{"dataset": "synthesized solo parts of chorales (CocoChorales)", "hop_length": 160, "input": "log_mel", "stem": "single", "init": "lecun_normal", "learning_rate": 0.002, "eps": 1e-08, "merge_dims": true, "one_sided": false, "adamw_lr_other_params": 0.001, "max_grad_norm": 5.0, "epochs": 34.1, "final_lr_fraction": 0.1, "weight_decay": 0.2}
Rows from block 5, named by matrix and row number. Each number is 128 + 32 x the weight over its row's rms, rounded and kept within 0 to 255. All counts start at 0. Numbers have three digits each. After the name is the row's rms in percent of the matrix's.
# c10: first pointwise conv (model.blocks.5.c1.0.weight, 320x320x1), inputs 162-215
c10.9 110:172108117139084134153088110157131084107119080226151087147114161143068083116180070160150134131120146085117131163149105151136172149122104152115141120128051133145114
c10.10 102:123160150150188147145126120062091096125209164084117102127195097107107093139082117173107089151154119173062148077149115118185063125135091153143143191155041125080099
c10.11 101:093081120109160172147093176140132129112130135132106127132094104060072132129119151107165124135115109088114142159174100083164150177078104117167138052143096158114082
c10.12 111:110137141073121113127105165150166133138145143128169141085157098132171072125096204124133113168121126137064114098095124090168159112130126072136077113105138178142108
c10.13 111:113088114097166110089049094142161115129129103104101114167111102142177110153118158152111096174131189107139169118083127137109091149085171117202192152104138128098144
c10.14 092:168059107101099087131128085195134178130102106111073134126142103133159157039155153187065110152153096126114224127142094095138126169129162145129128083158164086139116
c10.15 108:137192175092116145109097108133148153160111104190072158083174129185109098140102112076096109180092128107108118127127145094080114142086168123134105090157126198139087
c10.16 096:164074083143046134126136115077153095198131190152097126122119162140160126138083113144123114089143141159155148125135139165052153101130133117139083124135112151113151
c10.17 096:144093077127120169102153134102163117148172103137076133113085163183108132108108115166162112149188116117104117104189126114095137102124070145130177148143115150115135
c10.18 091:173103186085133153118118063142155145065163103130156110175105152142082210122150164086091176130157142140112072121094147159159119157166102166142161174084158085111089
c10.19 098:151159146185130114218144117124165153077114140166135072164184094137113150139133149139117132129116105159118112134112123115127111118148153122056175188130086023128158
c10.20 117:120171181207151134224096124124165101101118112132159110082114116190159112104109120177119111178106134147079132161192180091111107130142130110148150131144083060161167
c10.21 092:144024179060117070091061125119112138179185169094175101231065105128125120068101146145121157100183239120107141058142092163115164194123141149119136100103139088118180
c10.22 097:081109133081152181203068161092168151129176111148103117112051119099113098123112129103113091186139123094152132194122147106131120126140092148129091156114123125142109
c10.23 099:107052105158146138150101112120095123170114139223115137140083065171118174106124113097122081107091133119131174095136112115107151106108087140114143155145064165128111
c10.24 114:091172128107111185103105145137120128155083087080185092175112152139146153171073133107150088124169128095144131072183154145146084157142190083088180094130128123113112
c10.25 111:162164148158146078084162171131151174137141075111068150118154119131096151150138171157146120191108119078104075137121106104160125130048197132079186114184145162172170
c10.26 100:163078085105067175127130116111153101215175136163095137160194110126164093126079121139076115156133150101078101128112104081130095120207135106171161102114171124135132
c10.27 093:099033115179070081224078150103181097121174093122070129136125126128075108119118133223111122118104104126136129136130163140148145172094126079135115127169123098161154
c10.28 105:058223155104167127152080160151148109144133108123110118123156103127095148079128121159175097166175134104093162096198166076115142167161096081115092123220092144206172
c10.29 111:132144112154128115099111175095139102153147132114040156107110122056108112115124188157140110105160146134153119111115130116152157142093089104096142125117146197104129
c10.30 104:116170132100150124125079064105138115107123071125179103161141109199119201138146188108165131127150118131128123150090125102113136152129100104151157133169096121170154
c10.31 104:123062128142127101177177121114136155130141121076157170145150122152103163134099209117159120053143172117181114099123113154115094147153124161135173136099144110124166
c10.32 103:150132132132139112163145123181173063095142162137110126121123122091124133068135118130117180099141143159059033108105132064108123106146082142170116178123119146176142
c10.33 101:201182108163138058097154072124143099150131132139168142151101138155150102117139154143129167111158096122089123127086109117163119119130149142136139132185107178146136
c10.34 108:158147109130165139118138084088165140199111102137123151142131122123128079128094120138134171089071155096138168146160113176103176177084077165107080100101113133129125
c10.35 098:106117106141196129135073127068156116109125125078139057079144116121110136112123147127077141198118119129156116149144054162090100140113163131111137102154103133080096
c10.36 101:184162103132139085140136080167129136062107070118126133176111102132123152143181162133148070158125135125124087120122131097121109146108120154101103157122145087142106
c10.37 096:113122131119157119166149141104185092037148128143146130085106092121167149124161148145107130220090131149106107128149091089144131136121078140153130142125152139168123
c10.38 095:135139121220082140127175103125138127058138115167165102123073118191094133121177088183160055106112121145139187189179129081117124120139084116146040126104075082138137
c10.39 091:091095164169165148113134083110191156114139131121159122077145102079113185130139129109106148160165101148128134158148135205131087114115093069151171167143155149126167
c10.40 106:115159096078161096146096124105167228133180152115114123095153116132137104097123102132098104120129127115177120129115121078096139129176202131168136145172144140024105
c10.41 100:156088066134135132100152106135183117137111164063184101135120133123147144113096114065149088133149186158093060141071143099117111119143102108155151152101125128168118
c10.42 114:129079178158182118073126157114137121096171153118153136149102116134057071166067141139129074163198140121147090116081128154156170171151113151117154109151121104081141
c10.43 102:142156129127117124096138152159204142146124131190125173101135117128099093089134127090110138122138174091104117151151113177105156086156119119083098102047118092092165
c10.44 123:150105129137096179150074134088132108153184137146177133139142090124084139065150117155135133138136102087089072171151087113154102139116130161148133136072112156115148
c10.45 108:125113115169168111091151093130136111133148195116106127102139124118148067125153133067176115163121143148138099130158149198120144158140096168100126152112166069152077
c10.46 098:147150112156148147096145119088134160069103122136084117146117091062067129101172107124161182136115129172129161107147126108140088148123110089170167162098102101099125
c10.47 098:135158148075139101071120149114107123108093113154201103163119096062124207089121105164117112109164084136087130052048138147126135140102149162178172097144118167110175
c10.48 107:113103085117110105191136163126195132140150092078123146071143127056128072136125095170104113147139148086141176128156119167110111117111137088149161108116107121122137
c10.49 108:108192126126127097241087146125138130129141098173096161128105142132118186093119096177165142112040127111141127095202096142116083140076127138132152135091156135166145
c10.50 101:103145139130145100127133115132135221142128131168167111127090129187143158109134116088104158174142145159086062161069140151093157088132137151173111169151117197146120
c10.51 099:101109093134120166136093138181091147136186136129171105112149099144087104082129089179157155103093128147235072130106124073113174142103087166156140118083073113145140
c10.52 102:116142132038099130075135110185178196130181093118123119139097121161088083121104127127163157124165110115135120114098169149119112109107105143132131154092149149169107
c10.53 119:122137173178169124181143149185097134105173124145168167150131131111130174119115078114078148100196192098113113129163105136149044157108122117155204150129121123155091
c10.54 107:150223159136090138131089129103155128168076116148133150139105087098058079121187108139092119124130117179131137118153125160121116137154105134102144093087115215137105
c10.55 108:146108173139173095123112183069150092071115177184111167110104125121159110121165145121102110086134141059099123138185094180129140122127145132152159138198107166146179
c10.56 107:133124124066120203255158081118155139122156033101161189121112117184104112139098184077150144116184102121165140086064141172134126144102123158129102153108178170136125
c10.57 102:080113080109075172064139175156132056092147146210168088140107179115091147097106173089146174197176148203126121163133135159089177132105156146121134159161095111191094
c10.58 102:167120154170123126094131142112134174062090076118058159079078108172094153159165139114144124151153085180104083097100126121181071134180046085139116118109112142100112
c10.59 100:146150127145118128091123057149119121076154146125159150164119110074106081133124129137148088109124150146065124088160090110112138166129149103175167121157137090107109
c10.60 114:086115135128095123182137104131125140154136144165107125196069139154113185129174158162204189144103142134072137144196119091115182179136155134128124134142141068125067
c10.61 109:094117112111124097121129200113202151117107104159118090137131103190083135157148104149099132146136133103117119162111099099091155106150141102167146123117083137169135
c10.62 113:135104175129100149121165186101078102053179148137081186100157140102110115153139101126127103168142094115112141108143140157176111158089142186124164133180101164103131
c10.63 107:137110147066185118089075130158109172134175120119125131114139157168119114126165127162109210160098151083217136151158112118127177126139159112135128161117103088091165
c10.64 105:086136139151165114166076070113153156103123116093129142105129148134100163078127051099120134145139076098157137167083134110122148142149104075133109113096140153069148
c10.65 117:109169119081123139153111127167149110120100066120138102177182125123120133106168046063102132131095096142112102102128130078091097131077115183176145077156143137135108
c10.66 104:084104126146104168146171130143142147141159134134050145167156097128083081051174123176126109120150081170098161131138108168073092194181148206116158117118120180121152
c10.67 102:164151119089122148166125126144131098088159128088120144132149154119191154165144140128165101135068164113114136125163162200168162125117047154135094123137136108154119
c10.68 100:057174134189183107207142122117173170149148194154074116113106123088020180110171135155149112106102109115118142070149142100144113189138148130124235115085107080144137
c10.69 111:094145120151129092178157145111175128159150093172169115132141153131066132144129081149115181156101087141104176171115137103121116096119151163081075057149094135145114
c10.70 099:098103148153114158060125121106117164116132145095156114153140113104108149127138152149152128103048150070191148186153148117059138155099180163129137144112143130156179
c10.71 106:137064066181158148194115113140113124157180166113120127160149108115088115122095177111178112099137160095129078116170118111092152143116087119148175153145065172114119
c10.72 103:106122159125071134135081046144127135147119127189150135124120094075078109105179072160123160164092133184170106130182096147069144107159124146188125151116078097136121
c10.73 100:128148182143151153129119108108224141173168104063168126073151108151150204153167214134126150175134156144117108133114116151084082086051162092126146151091173148100178
c10.74 099:091112092172161114191060186145100112115115103109115135152109148186118128131146133171107191149125143135126112160076091122120108134118101153142124099158135123156141
c10.75 096:146073139167188137196125092134135102198155146058060118142121124129111161128134120147161132126110138141089178180081105141123159120162140097141197081089144017086135
c10.76 120:157102165110136090255181124124180135125122105096138140100165125136132144164111197118078165140120099144105165112143103184149150119080104171103166119158086144177124
c10.77 102:164160126107144076193121114133169109136116111151138124168086136157145146107099152172104156161173102187086147133098133150119116181138124150157163155186120156115131
c10.78 107:092067127140122185102134105176134129137118077147154157116144101097124155121081086167145152142138066122078131138115095130115090154042142145098171158119086096091118
c10.79 100:124174122126125090181115127124117123101170107098178107135140071092124116121154113178059116139183144113098138107123127100117094078082106126164129134150119148058087
c10.80 116:106088166146157122147112120176100135122171132115103099133095153142100086124083169095129083068114108169129071110116123152092092128117069123090141141109087119181085
c10.81 104:131150130061142121057148193137138195134118137125148181158076079158134152137094127135173140159117048138165160148097118089116171168157129108125118152095145162066149
c10.82 098:112081125223102116145120079181153148092134151120123154191162146099075103129078096112165140117097141124139136150113149193137106164095095140098077141128173119153156
c10.83 101:174135139085215199128152224139129128111109091119141095121116175094140164124123146084085105094144124140148208142076130149176126117073110127087145175150113189095156
c10.84 090:113159117117154147147148154156166155131142086145089111132131163179192121105142122073120092160177108077114124093098139081205104144193192117165169143119194108188151
c10.85 108:093097114100138148101141158158128150131136159119127165141130147154152153146131117132118169132086123069124130131132108121169099139116113151121157090123074184111153
c10.86 101:123141145130101131107089109097186156096148186095155071131130135119139145152104138131130134111082110127116162114181184180169102132130121173136117129158080088129102
c10.87 106:130101112120127100137113136136131098154117162086084134122131168073146164127115110145071133141129109185102133104090104179129158135155088107147147171098130154136127
c10.88 102:110166104192144188142094132089097081101171127096107144068161079117125122140154173096115122091117115125116116066149117135153139109145147087154192150085103116148148
c10.89 103:137149089169213107170174141165088119141138143082155107168152086093100091112100119163174062105131133165136114122073109143152153095135114079121182123131083089124131
c10.90 103:154147115071095147061111059173151156124121154166130181126138083107120062178152155106107099159109179078156081088085112146095108163126135157114149098189115125158077
c10.91 105:130158143097131132131163040069121142156117106109041135144122101160165140107177103064136182120089112144100106124100129066110129178113166166092084072127114107181122
c10.92 106:122110111087143163177143103194140124081166149121134145158124083128131124150098162027219175154093097175158089140099108102038173107183132098121124081137059141090141
c10.93 108:150110083150107153142174122144136207197186132202101148182133157084161154088083112152157136220115125200112184120159077122083084108121170111101096126160141136100125
c10.94 100:157160126159078167121145093098154150170142074146134067120097125146111141140150160128098137103073145150129136134139124128117153129169108163096091078128152114097132
c10.95 103:138125106145168122168148151067128132128133135133154080079106130104125109092143083135094192084119155086083131116135126164175190108185105137150114118111127184143063
c10.96 100:153084091084121068206116088147155130059120172136115106151152106138201142140125158110103139128111164135059070100092212162107142095149162165159117175181141061129096
c10.97 111:118096096092154140107126158089175189151132074092112126141068134110106140080087133088138136132122056138160130180126111153130157135100170132105128154173104206191166
c10.98 107:148171125220176104174155116121126143140133106081106118139150164141161170184132127190148144137113109157112104076118100142121162162175125086146195074063149170211177
c10.99 103:139147139135137116112146090123142092152088112149091165129129074152130102189127079168096177129091107137051131106088119156172068163128105198093160180111114152130156
c10.100 101:107147126158112215182212077093142129131183126106126100091077110111141137124086118182063122136112141086174160153112101164124107104120093040190122099093117100169098
c10.101 098:127119172147115084084125124138143158168156123169067069130140166187073105147181130124185194099116138190126131119126110142101120195134150190125117111127137093108067
c10.102 111:132164124166103175103159141150145106107154151043099224124128183147128112205116163157192188132178134063133122146137167113115107110168121164097126131113112111133136
c10.103 096:121160131123160123121120141157118227150163154121142077128117142098094075155094187126104136103223087059108105082084147056138169123167099076119180120145186139183172
c10.104 107:127144094087126106108127115167156162178165139104143120164117177092122060147119148194155141116104122121158159181116099078119128155180118124164145118092074142198117
c10.105 100:118179174089106121181147124138120129059118122109162121084094131152086128089220151150111139143103120161089143109138144161104164140093121118108116103140101142126074
c10.106 101:118115133125062159115135101121135085195102081189196162177095140113098114116105072125131082088125130201092120126128155110127129120131124110154139115054115121096149
c10.107 103:119111136159079158165114150124085130162121100131163097167057144144077116102112136119152132145172144116125166174116165089087112159154139139117127165077087125140140
c10.108 103:142130162159100109105085141135082085135077116164105156158159159171086096178122148159137149096053122113145144147116117161125134123116114161115136138109100134105101
c10.109 101:083131097133143111084136117145112180122154176122137170159141134155131075092121148160114159121087081110176129150150159172137107087140097136107107140143136113096145
c10.110 101:068128084088162155057135092144184210095122156089082080131148167092116160169169144092129168139097121103111167165174086152100147076135135100139172092120103074195143
c10.111 103:121167090166128110124177131124120172098158151164136111125110133166124175116116069143180130113113207157137135121111056123129114100126135120124103155125161121142131
c10.112 098:110066131136156108082190145204106148177102116154060081088114096151133154154141141132139132120122130124092145131089115091096107227103120117111096111167139090125141
c10.113 109:142117142100112151114100184118143091124116116166103148084088133082101160101155167076100193124110152239097175195092042195148100123081128107122125111133114186103143
c10.114 104:147195130130100129137124087155128124189115052130115103145165147158125139070176140162185083130120162162104111119213082105125115105132096131129189132109146143172151
c10.115 107:113155088069123167149170132111169126144123074137097052105098132102143099115087095110095127132103065177204157119127100181088121167112141106113152147118097189103155
c10.116 107:166124129171156066121070128129118122155120153208132089176199098125070097197146129110105101088121193134104087141092139207160141166154159164077135159060087121120157
c10.117 093:142097187135160098142151121086164156110127088184184146096110138154073135128101125145076170107113138130080120087144083203147116169134064135148136139126116093153038
c10.118 102:118177163133101160093123161174121139135111124103116088123174108130136136138109153137065166100163134079159081091138084137094154177131142114171133137092161082153082
c10.119 103:135072153100114131146119087190133092127113138144138093090143115148151165106080139119177140112089087136088075156183112142117095177109159158133083161159165152134188
c10.120 104:140058134103152088128182192227159126130140142073103148177121145068155118121068139080163118105112128118122079141063142140157167124152157142149129086111203091145154
c10.121 102:149145104127159133123167145129125129127141144055144039132042123127090149126114133170074161107196162157117134077077115168139110110146085114089098129131107148173110
c10.122 100:105086165113126130137151182060159085084142139125208108104104154070085106120144126116151108111195192167089130166064187051129132097177096101087153097085064169146094
c10.123 108:124147120140139181166183140102110080139168116089154092119134164129089104136122109117218137144115121138115146139104134077099092097153129105115156099102136137172137
c10.124 103:099174111113105168126094150176108140162143113144112099129164145112176106132098097119159146126129115140131088132166123154124082070137165095081107159151183109033115
c10.125 099:109137122141093151060133166090189198129137078147139163102132104122112156142108184186178110149107105147145183111099109066094140151164140109144074132098135142105102
c10.126 111:193101094050179157172179162140122153135085128117119144136136148101168133142144133136136111116094141126211212122052080143088165084108142110129171072061101180149126
c10.127 093:145152138077122236140094103164174126095152110116150138135207156135151122031128151121106147122116098131098086109145159108128140143149088138172145146152140129178085
c10.128 103:115115161126131114097104127142160137099113111064170156065151131135140124142105136153136121144208118092137109119147165111134154094130120153132151119162123125156127
c10.129 108:134132135114089141098110117145154154161118187188117108104131129122072095145136099091109131117125090081160180120108114137112124144115151082090154062119130165136110
c10.130 102:177158146122110165092143124083133152134150189134171117060120130116164130112118163115163148148073124111156126136147194167159148104124083147105155120130136135123140
c10.131 101:097080126089083158177154124101123145083125105175128119175089142152121167145064145094108100149120156098154167146160118173119148140121117139143081106148108083061140
c10.132 108:133062137129147129104174186094159090114165166142152118107090111175059148132144176118160114088187116136156161138137210111155117170160080110143202091102068093092063
c10.133 106:091109182130152110094094132191124162131103116179130136128117107152107160085148080076120117124089131113205099143132094144143153187125120143080133101099142171086147
c10.134 103:106176141130121145167121138153149119149084134081192155104136119122158136139101096078137101092082122109102135109121102136111124086108145094110165084150132146178156
c10.135 103:094140189101166117255127123151114149136129105164226090161152070099172147128129161086101125145097124111076121100134116181127094066123155166076124185188137112119148
c10.136 107:156084145146054185160145146092131143120144106204132152134155146036118118148116120131153138120143079134116100161119145090128090129120110130100107100117128145166127
c10.137 099:149102067069147081116139140114121165133153173164170088195108088116167151131085119159109110177112144115173145112134188071121134111090131113180150202105128099125155
c10.138 103:205138123151115182132190123094124109067124121079113096129115099078120119150110100183078174099184136091131157150104149178119129119164114117122184167112115088091115
c10.139 097:104149085085187067130109118058120142122153114112114133143131142148125129150168057145143166134080204104117182097147152116159085109168177178109154121101145137112134
c10.140 103:129110085090169108120073078153169218124129112151095109165119173105092127106136104109102113133164131139082096098161138118151171126135178079108118204120086066193169
c10.141 106:098156091123116133093154153192117185202134126156043117129091164172070164128095147053181096142143156182176130176170142131139137172124161194083123111202134076111158
c10.142 100:158115201163137169080062103073132147160143123116094102132150129145112143097104165181105145124148123196110106113108135135170100112113035140134129165125110175069129
c10.143 093:101135172130144140084195101129090200130102171146148142075193086145129228162094108151095140140109105086163108149129093167196157133152130187169165073125086106181149
c10.144 112:179119152120053102116074140157125161152108124148106121145109102135112078141124150164081129094129124153106118120116066110101171152155113102124143079160150153173138
c10.145 104:149156185122078147160101146105128110131108156191190211096149104116121127118136161106141084112112108104119170175122103125167140099159116210084080075122126085155110
c10.146 111:112153127144121102122111138115108092180147116089096168111158108115095159090096128164155131162093075255097096162062085127086078161095075140159132133159098155142115
c10.147 101:177159147103141166110142116116135173151146117141073137141182100120165074111102164112088121140176055166117136125107097127181129144111120090127183135174128138145088
c10.148 104:127098066149127182089106094122153144107122128101118144109155111110126109126175086139160129103163155111125088094152100134140119129156121118116051148208118105112119
c10.149 104:172060102110099163071084042121162147067128175066140131119107091085130071160102110063082113078160108138171140057148132151164211144190063138108101191139117084122097
c10.150 112:135150125138075145124061143145143162130092100162073143189100105137150152094184101186099135121110126128103142107128099093086134144125178104125189069167126141187193
c10.151 096:137111132122176174193127168105176145141193144108134091137073111121107109182187077155133166146104160108165162197123119137147125083182153116141128102118135208157116
c10.152 101:127070053098120143099191124140090167131152084127130118118151172097092132133133086061119121088137134147059129110160139173084136181138080133099122232152117120136163
c10.153 101:091129107118115142118059178107149095116083131091127135161091093131057162041103111178129080086131121105116135151167091163130106125116132115085124107171140133150142
c10.154 100:086075183125160172080081118161213208147134130071150135121121203117117075101101133156105091104185148062145107146148119096106144104098102119114116136180130074155139
c10.155 101:122100136110112143098137162117102140116141139184100084129110126119123104131120142145093121089239159104096129126119211061107194110228050162123135144102100085160111
c10.156 104:144068142122124056083139117129119082147162124214112099092104113185127149169126116152104114152136135170093187142113194147126087172085139125115106144134116117145190
c10.157 103:092143162086143115113121108131078102107170147156155136103120139153147117076176128117163128056108162111135077085149112096166194145189105149158144138103116124167095
c10.158 106:164119064129151088141124128106205116097117139160158097128123144117145134179165135121123117134109115122124156129145173117130083094117140149148163158147089194143151
c10.159 106:067136136146111142171063191121124149166141184130124107121106116150078154138171175112165149182216122134119156192132167081109105124111089125122156138152124083075167
c10.160 083:141161151164149146107117154128167140141193089068064116148078163178133083146162117165163137138102157130091129097088101098120127077082078125137182194191110089192184
c10.161 099:141127192077164122153112172150083175172085120146116180070121172137153118165160177119126135100135098144127068124130119080148140125102134110082142109153147109127132
c10.162 090:109092066076208098117110170144145185152151160123170163069142117100151124136193156157072137146102127129150151155082138116149134092083125109135159166106136098123202
c10.163 091:179137148082113156111175175097130151170109080179138180161136125101137181181141126146079167175142128114108110165175141107177109153155156152121139194137139132102102
c10.164 098:155166114115134128082117151109139132123150119110175159095124150120097127087110123070120081130145108135115099181129188110169111100107158091094173132104143101103104
c10.165 092:117110186130180135195158112147122140110104138157173126095212169116172083118131107146131175146114129142115103198201149157083090128133102178126093151087095156097115
c10.166 111:152116156131174130194170163108091168126147110146071132136137120152132161076097120125146162090121110077147123144185104107093167123207127106139106123176132172163168
c10.167 092:100147190094099120205089184131195154131139094114140119075191097113168166121188132060116126123163121115128094155141226115124179130140141150142099161167075094111092
c10.168 090:091085159151085187152105144134119144139134175138085128095114122099155115131095159126185133157145136120127161082114103091163111127226121066104110162126111176123087
c10.169 099:124119139134205175134151131122123164083106120121080175165072132155126152145156115144094106154113176124073146153111117167204083141127150134149177200137056160085128
c10.170 097:116136195108142151197100123114141131157136144091144136068082141169079101148121081121132170140184087125145111205155132093164133147139121143144153139111104167131149
c10.171 088:199130157125155141146141099162149150151123119098139127126155156137106184152116116094114155138082122096148069146139138128090136065125108112144147081117104132100168
c10.172 095:129166128102143196138116149135158144115143023139066069174134122073100090114091127134111134146117158200158159125124111138098136100087124126104122185167081193115117
c10.173 098:118145117115125131193116095118149203144149072157114144123146111124105114118159088133122099158096158110136149082130064088072102078099166109095119138179144152092159
c10.174 104:188108168136120141079148193157154129161138163127046241105107150178138112109104137175122157115155115137119119141166096179127128170121135152069138091183152156148095
c10.175 113:120156150089074140098124116113110122167118079114109117194140133143126120091105176072086114111114139103143110092156178099107142146127145102084061069098168116141092
c10.176 097:125106111084149149138158171151192136164161105148133117080121162115078046091117133101079087149186102226147152121088116083105108068177127105133104170099092178094088
c10.177 094:094089142133091114056114174127118134164123093162082126183059151129072158170132123102161074052155129154152132135078136154143121120117126163150123195110109141133148
c10.178 087:120084148056114091112135100198187117084136119122112129112110166111127164142106122113077189125086098142128126159175066158133127201146126119180185176141121102131176
c10.179 107:112149122136123122178103123071175113128141177158139083154122094132142103112067155094098102128149100136131135110185099154070091128127091131074188110138045144150153
c10.180 097:146169137136085107058130094122108094119090144102193113156128141115175083094144083103125118103129107167122079159132176077082056098094132103076147161143082121138115
c10.181 090:151158152175118133138084140144152096121139120139091057132142138178115128133199157113097082058110166114153121132097143078097126131110164144148120139125127186128115
c10.182 093:113202113165083136095131112169139129176171146121188159180122097121087116101148119114098141114154122109158119204127180155117082153126155117081110167109155125140101
c10.183 096:116133092094169128078081130120116123124086078124117090162131127087116107106131117100119102137172144145176118122095101093107108189092053096124161156150122114193146
c10.184 093:101080151152121110166096102206129157056121189132131161124113139084129144149117091118190174152079108088086067141123117106142139141135144194141111170142129083145126
c10.185 093:126114170086105130151151077166182131092148106060124119103174101144089110140145158129175136139131127130165124131083104130100134149144083119111175162120139145087143
c10.186 102:158155115136091117181067128115102098114136139159125037067107084151083168074155093093136117148156162166095105209108148101166120177122097096147083117134137167112125
c10.187 094:112095154113116144091139156151126120147175124140140125115126131101069111114143185102114103183066167098129166142096161107140100137119151178134084091107135190090090
c10.188 100:164182137120121117127076108082087086174062154083077145156102133169125130087136129123123137182117150173151110130094107138097086087176147188138131170178081190108068
c10.189 093:150198131098125136177156174182102147095132064121156125123113145141132136077145167096169156123148113110133107104075133105045109175147145127094147136145143100133084
c10.190 095:145136158117089130162123126150192099106170126125152082150184120144115140096113184200092107133143162122115096080129093187136124155134170073115130180109100121152081
c10.191 095:140200112092136120129104152125102144138109137137098149133086161199114129118166101203136094126116151089170154072136125128139110107121105125116133159151146179169075
c10.192 105:070094119183120151194122151142086152106118102194139126104087102157170194126144076041175156124141121113115142132211101153102114135163115117090155144124101091091117
c10.193 101:227175129091178157172118075120110164075097086162143130213169152113191123112118135134112099183072106102112120139115125095098157103127137160138134160155140127139131
c10.194 085:142088120147113126078132089134112138185091149154148173206167094130200126161101058120199109146068121106113094169132141146121113155095170148190122149169135098146157
c10.195 090:096098255162192146112116129079128066107180121071140104128142137107078095101112139198091123173146074130137135065111122086145126171131131087152159059143175115148145
c10.196 096:111172146115152162164076101164124143138169141136136121119104131148080117153145153129168098114124125111143087098110128136119158061196089082116156119106159084121190
c10.197 095:113107146135181180196165132186150146119155120101170163142085204166094083137098120098182115081091095093150174152155094157114152199143113151167162082156205121087139
c10.198 090:140160124123107125137123102073158157139137148094110173090097132109129087146077160166087122164143145124091168155135168140113101169109064125121112199129108099111075
c10.199 089:079154113087114122170109184107131169106105127108157145179149108102101113177184121132090102092158176103112065107111153125218132089164100140149070147141159096170077
c10.200 086:126159094108160145139116120086151209085089150119127176099083139101104077085117090132132097172122100096120145146163121144091100145114137124123156162144083088145140
c10.201 098:069142179125156168060144075147163096120156116151182005079132125103130138139122155112097099094133136104133142171152135157152158121118155121041163123114145183117079
c10.202 094:108190137172131117134108098087101139174129115180107186162154134111130110154169141187113099131137142107128177123180169150107113080119110109129163122162173154111168
c10.203 096:163162171125095127194099129203102117176150075140162105103146110115234156110111192084116128143104077199087079135138111143111099143138149123128140185136110089143175
c10.204 105:144090127088135228135119132160156149123124167105143140130073164104075140179095131111144051100125145086088155159160080108123139169141117117133109143121112132149136
c10.205 092:085177152165172120213111133104145103156122132100110098122100142141103123106060090105192138188181156157094102129157128113132140138123066109168139129102103157161202
c10.206 101:155095122103124150159161160119152142128145178108161116088128135166097128175092118183088122107074135162176147154075118110108084068145121076149084158101151125127121
c10.207 096:079113141121083111147111135149085141108185106056138127078064138163155118176154189106020127172129148155160096154156150127114114165136083153103118171106199191164130
c10.208 100:141164101160142091113158129143088099154164129098165135190106117149127164099137134136101044120134116152108130151144159077071111150154173107113137089114084157199149
c10.209 101:097110157131151204187108212093202077061184130129114112096124102155116117128144132142132181191135076158117158177167106136130143110138147159152128097122136113130171
c10.210 100:100079099169204132129039138100169119128059114109052122134125105147048132089151142131060146120123090140161104105086095087122157136139125111140148095171119084120089
c10.211 086:107158141181127109131162070099145139127136139227030155112137161125112097122196137160150109125147100093149120141187108135087089161118163158138125107181097139144058
c10.212 098:090114109135117129133109086151117153157115153069101099128111142106134113097146117089194105124138104119136137160134119107087088146167147147084143177117137147099137
c10.213 094:113056191058181172088120141080147128139149074146098124189078149163160123090161173094132115114171153092133162104142067107125145140185127151137111186137135153144140
c10.214 100:116132175144149128179149135129117090153149157118087125123150117140121150056134163148131164106125154114180121171107072183191156159063110130115104130163156111155104
c10.215 097:121144146091182134167142071134154189115171163109152114150123141170119166134102150139184102107085118099111126116166109101122101213095161104170168126127114115124184
c10.216 089:162119133146122104159235088075085146106134104174120127142120077154137047155103129138108111113102164105156157148137119127125137129135149117133175188130093074098205
c10.217 099:125169164190145170124153119099121146123171129150046174128085146136145132071177085147132158110175149121132151126220142154118100035118128124101120153086141154121088
c10.218 092:140201116137115128209144150137123098125160102086077171101121134135168156133087122185103142137129107114158170093116081177158167126056180030173165178124152128112153
c10.219 089:136146124084154082111159117155115152129161089118170110055116116146137064099099156167063090063126129154160137112133095181128106141158138072138115132049135139128086
c10.220 093:113081152140214122118148132149102137166105100151128106087127140125139148140143163071141129083115138219110142145139112126093122133095153153173162121071150132187153
c10.221 099:098155090112107132099141154151152193143136143148166116133167079124125109117111154177167126131136139105140154122155111054102119135166137170136143134152123068096171
c10.222 096:123136151146068176211087147151098086147082172073179131173136123121119063175151127150148130091067138115081113125075101137117106109118155112085109083138188154149153
c10.223 094:177055154090134142116107124153188128146093079115098133087131132135141141108151145138077122099113115098129083110158082168099157167166126109170115152117118084080172
c10.224 091:175105154111170140102172132151134102084141138155126149130132112086190119160124145067066148137095128140122117135082136089148144149144120125097136106159119131158127
c10.225 087:129203087158162136160162114183125131089113149128108118122127139070161159139070137195109078119184145112162162112158136114147090097137104157108172139103165121189167
c10.226 094:096148099129126124214128097108150144152119155087174149089107126155111172132098120134118142207113094190068182130116116145118138132131125155129141086106130118177132
c10.227 104:057102198074123114114149121137126120125130116139146186161131104106151095133122126119190123161137128131136182160114126102098140168107157134139100175123073085077151
c10.228 093:142098099133117148223158168105146096166161075113100145146087181087098057142133136066155116152162159159182141165099104164146104163101119048125077155158106140156159
c10.229 096:136115139183120072095107121130125169114134103171078092153106129081061178149134131102095105142180159217133107125102153121115109102069093118121098186150103176131148
c10.230 089:157158096066128076116111164156149149147112095123107094118117136166076078169130091136134169080133122100146119107124098118138122152151109081115149161090126158178140
c10.231 090:195093159123099103115128129116152111141133098083113106119169162138114132080138084141129187181167095170136081096087144098144132123072122142119086184123111183083119
c10.232 112:090107130113102085170066165123067150098098124137140168177097135098115119152104098113107055125149140137127083121149070089146113057113116066096161136126128074165143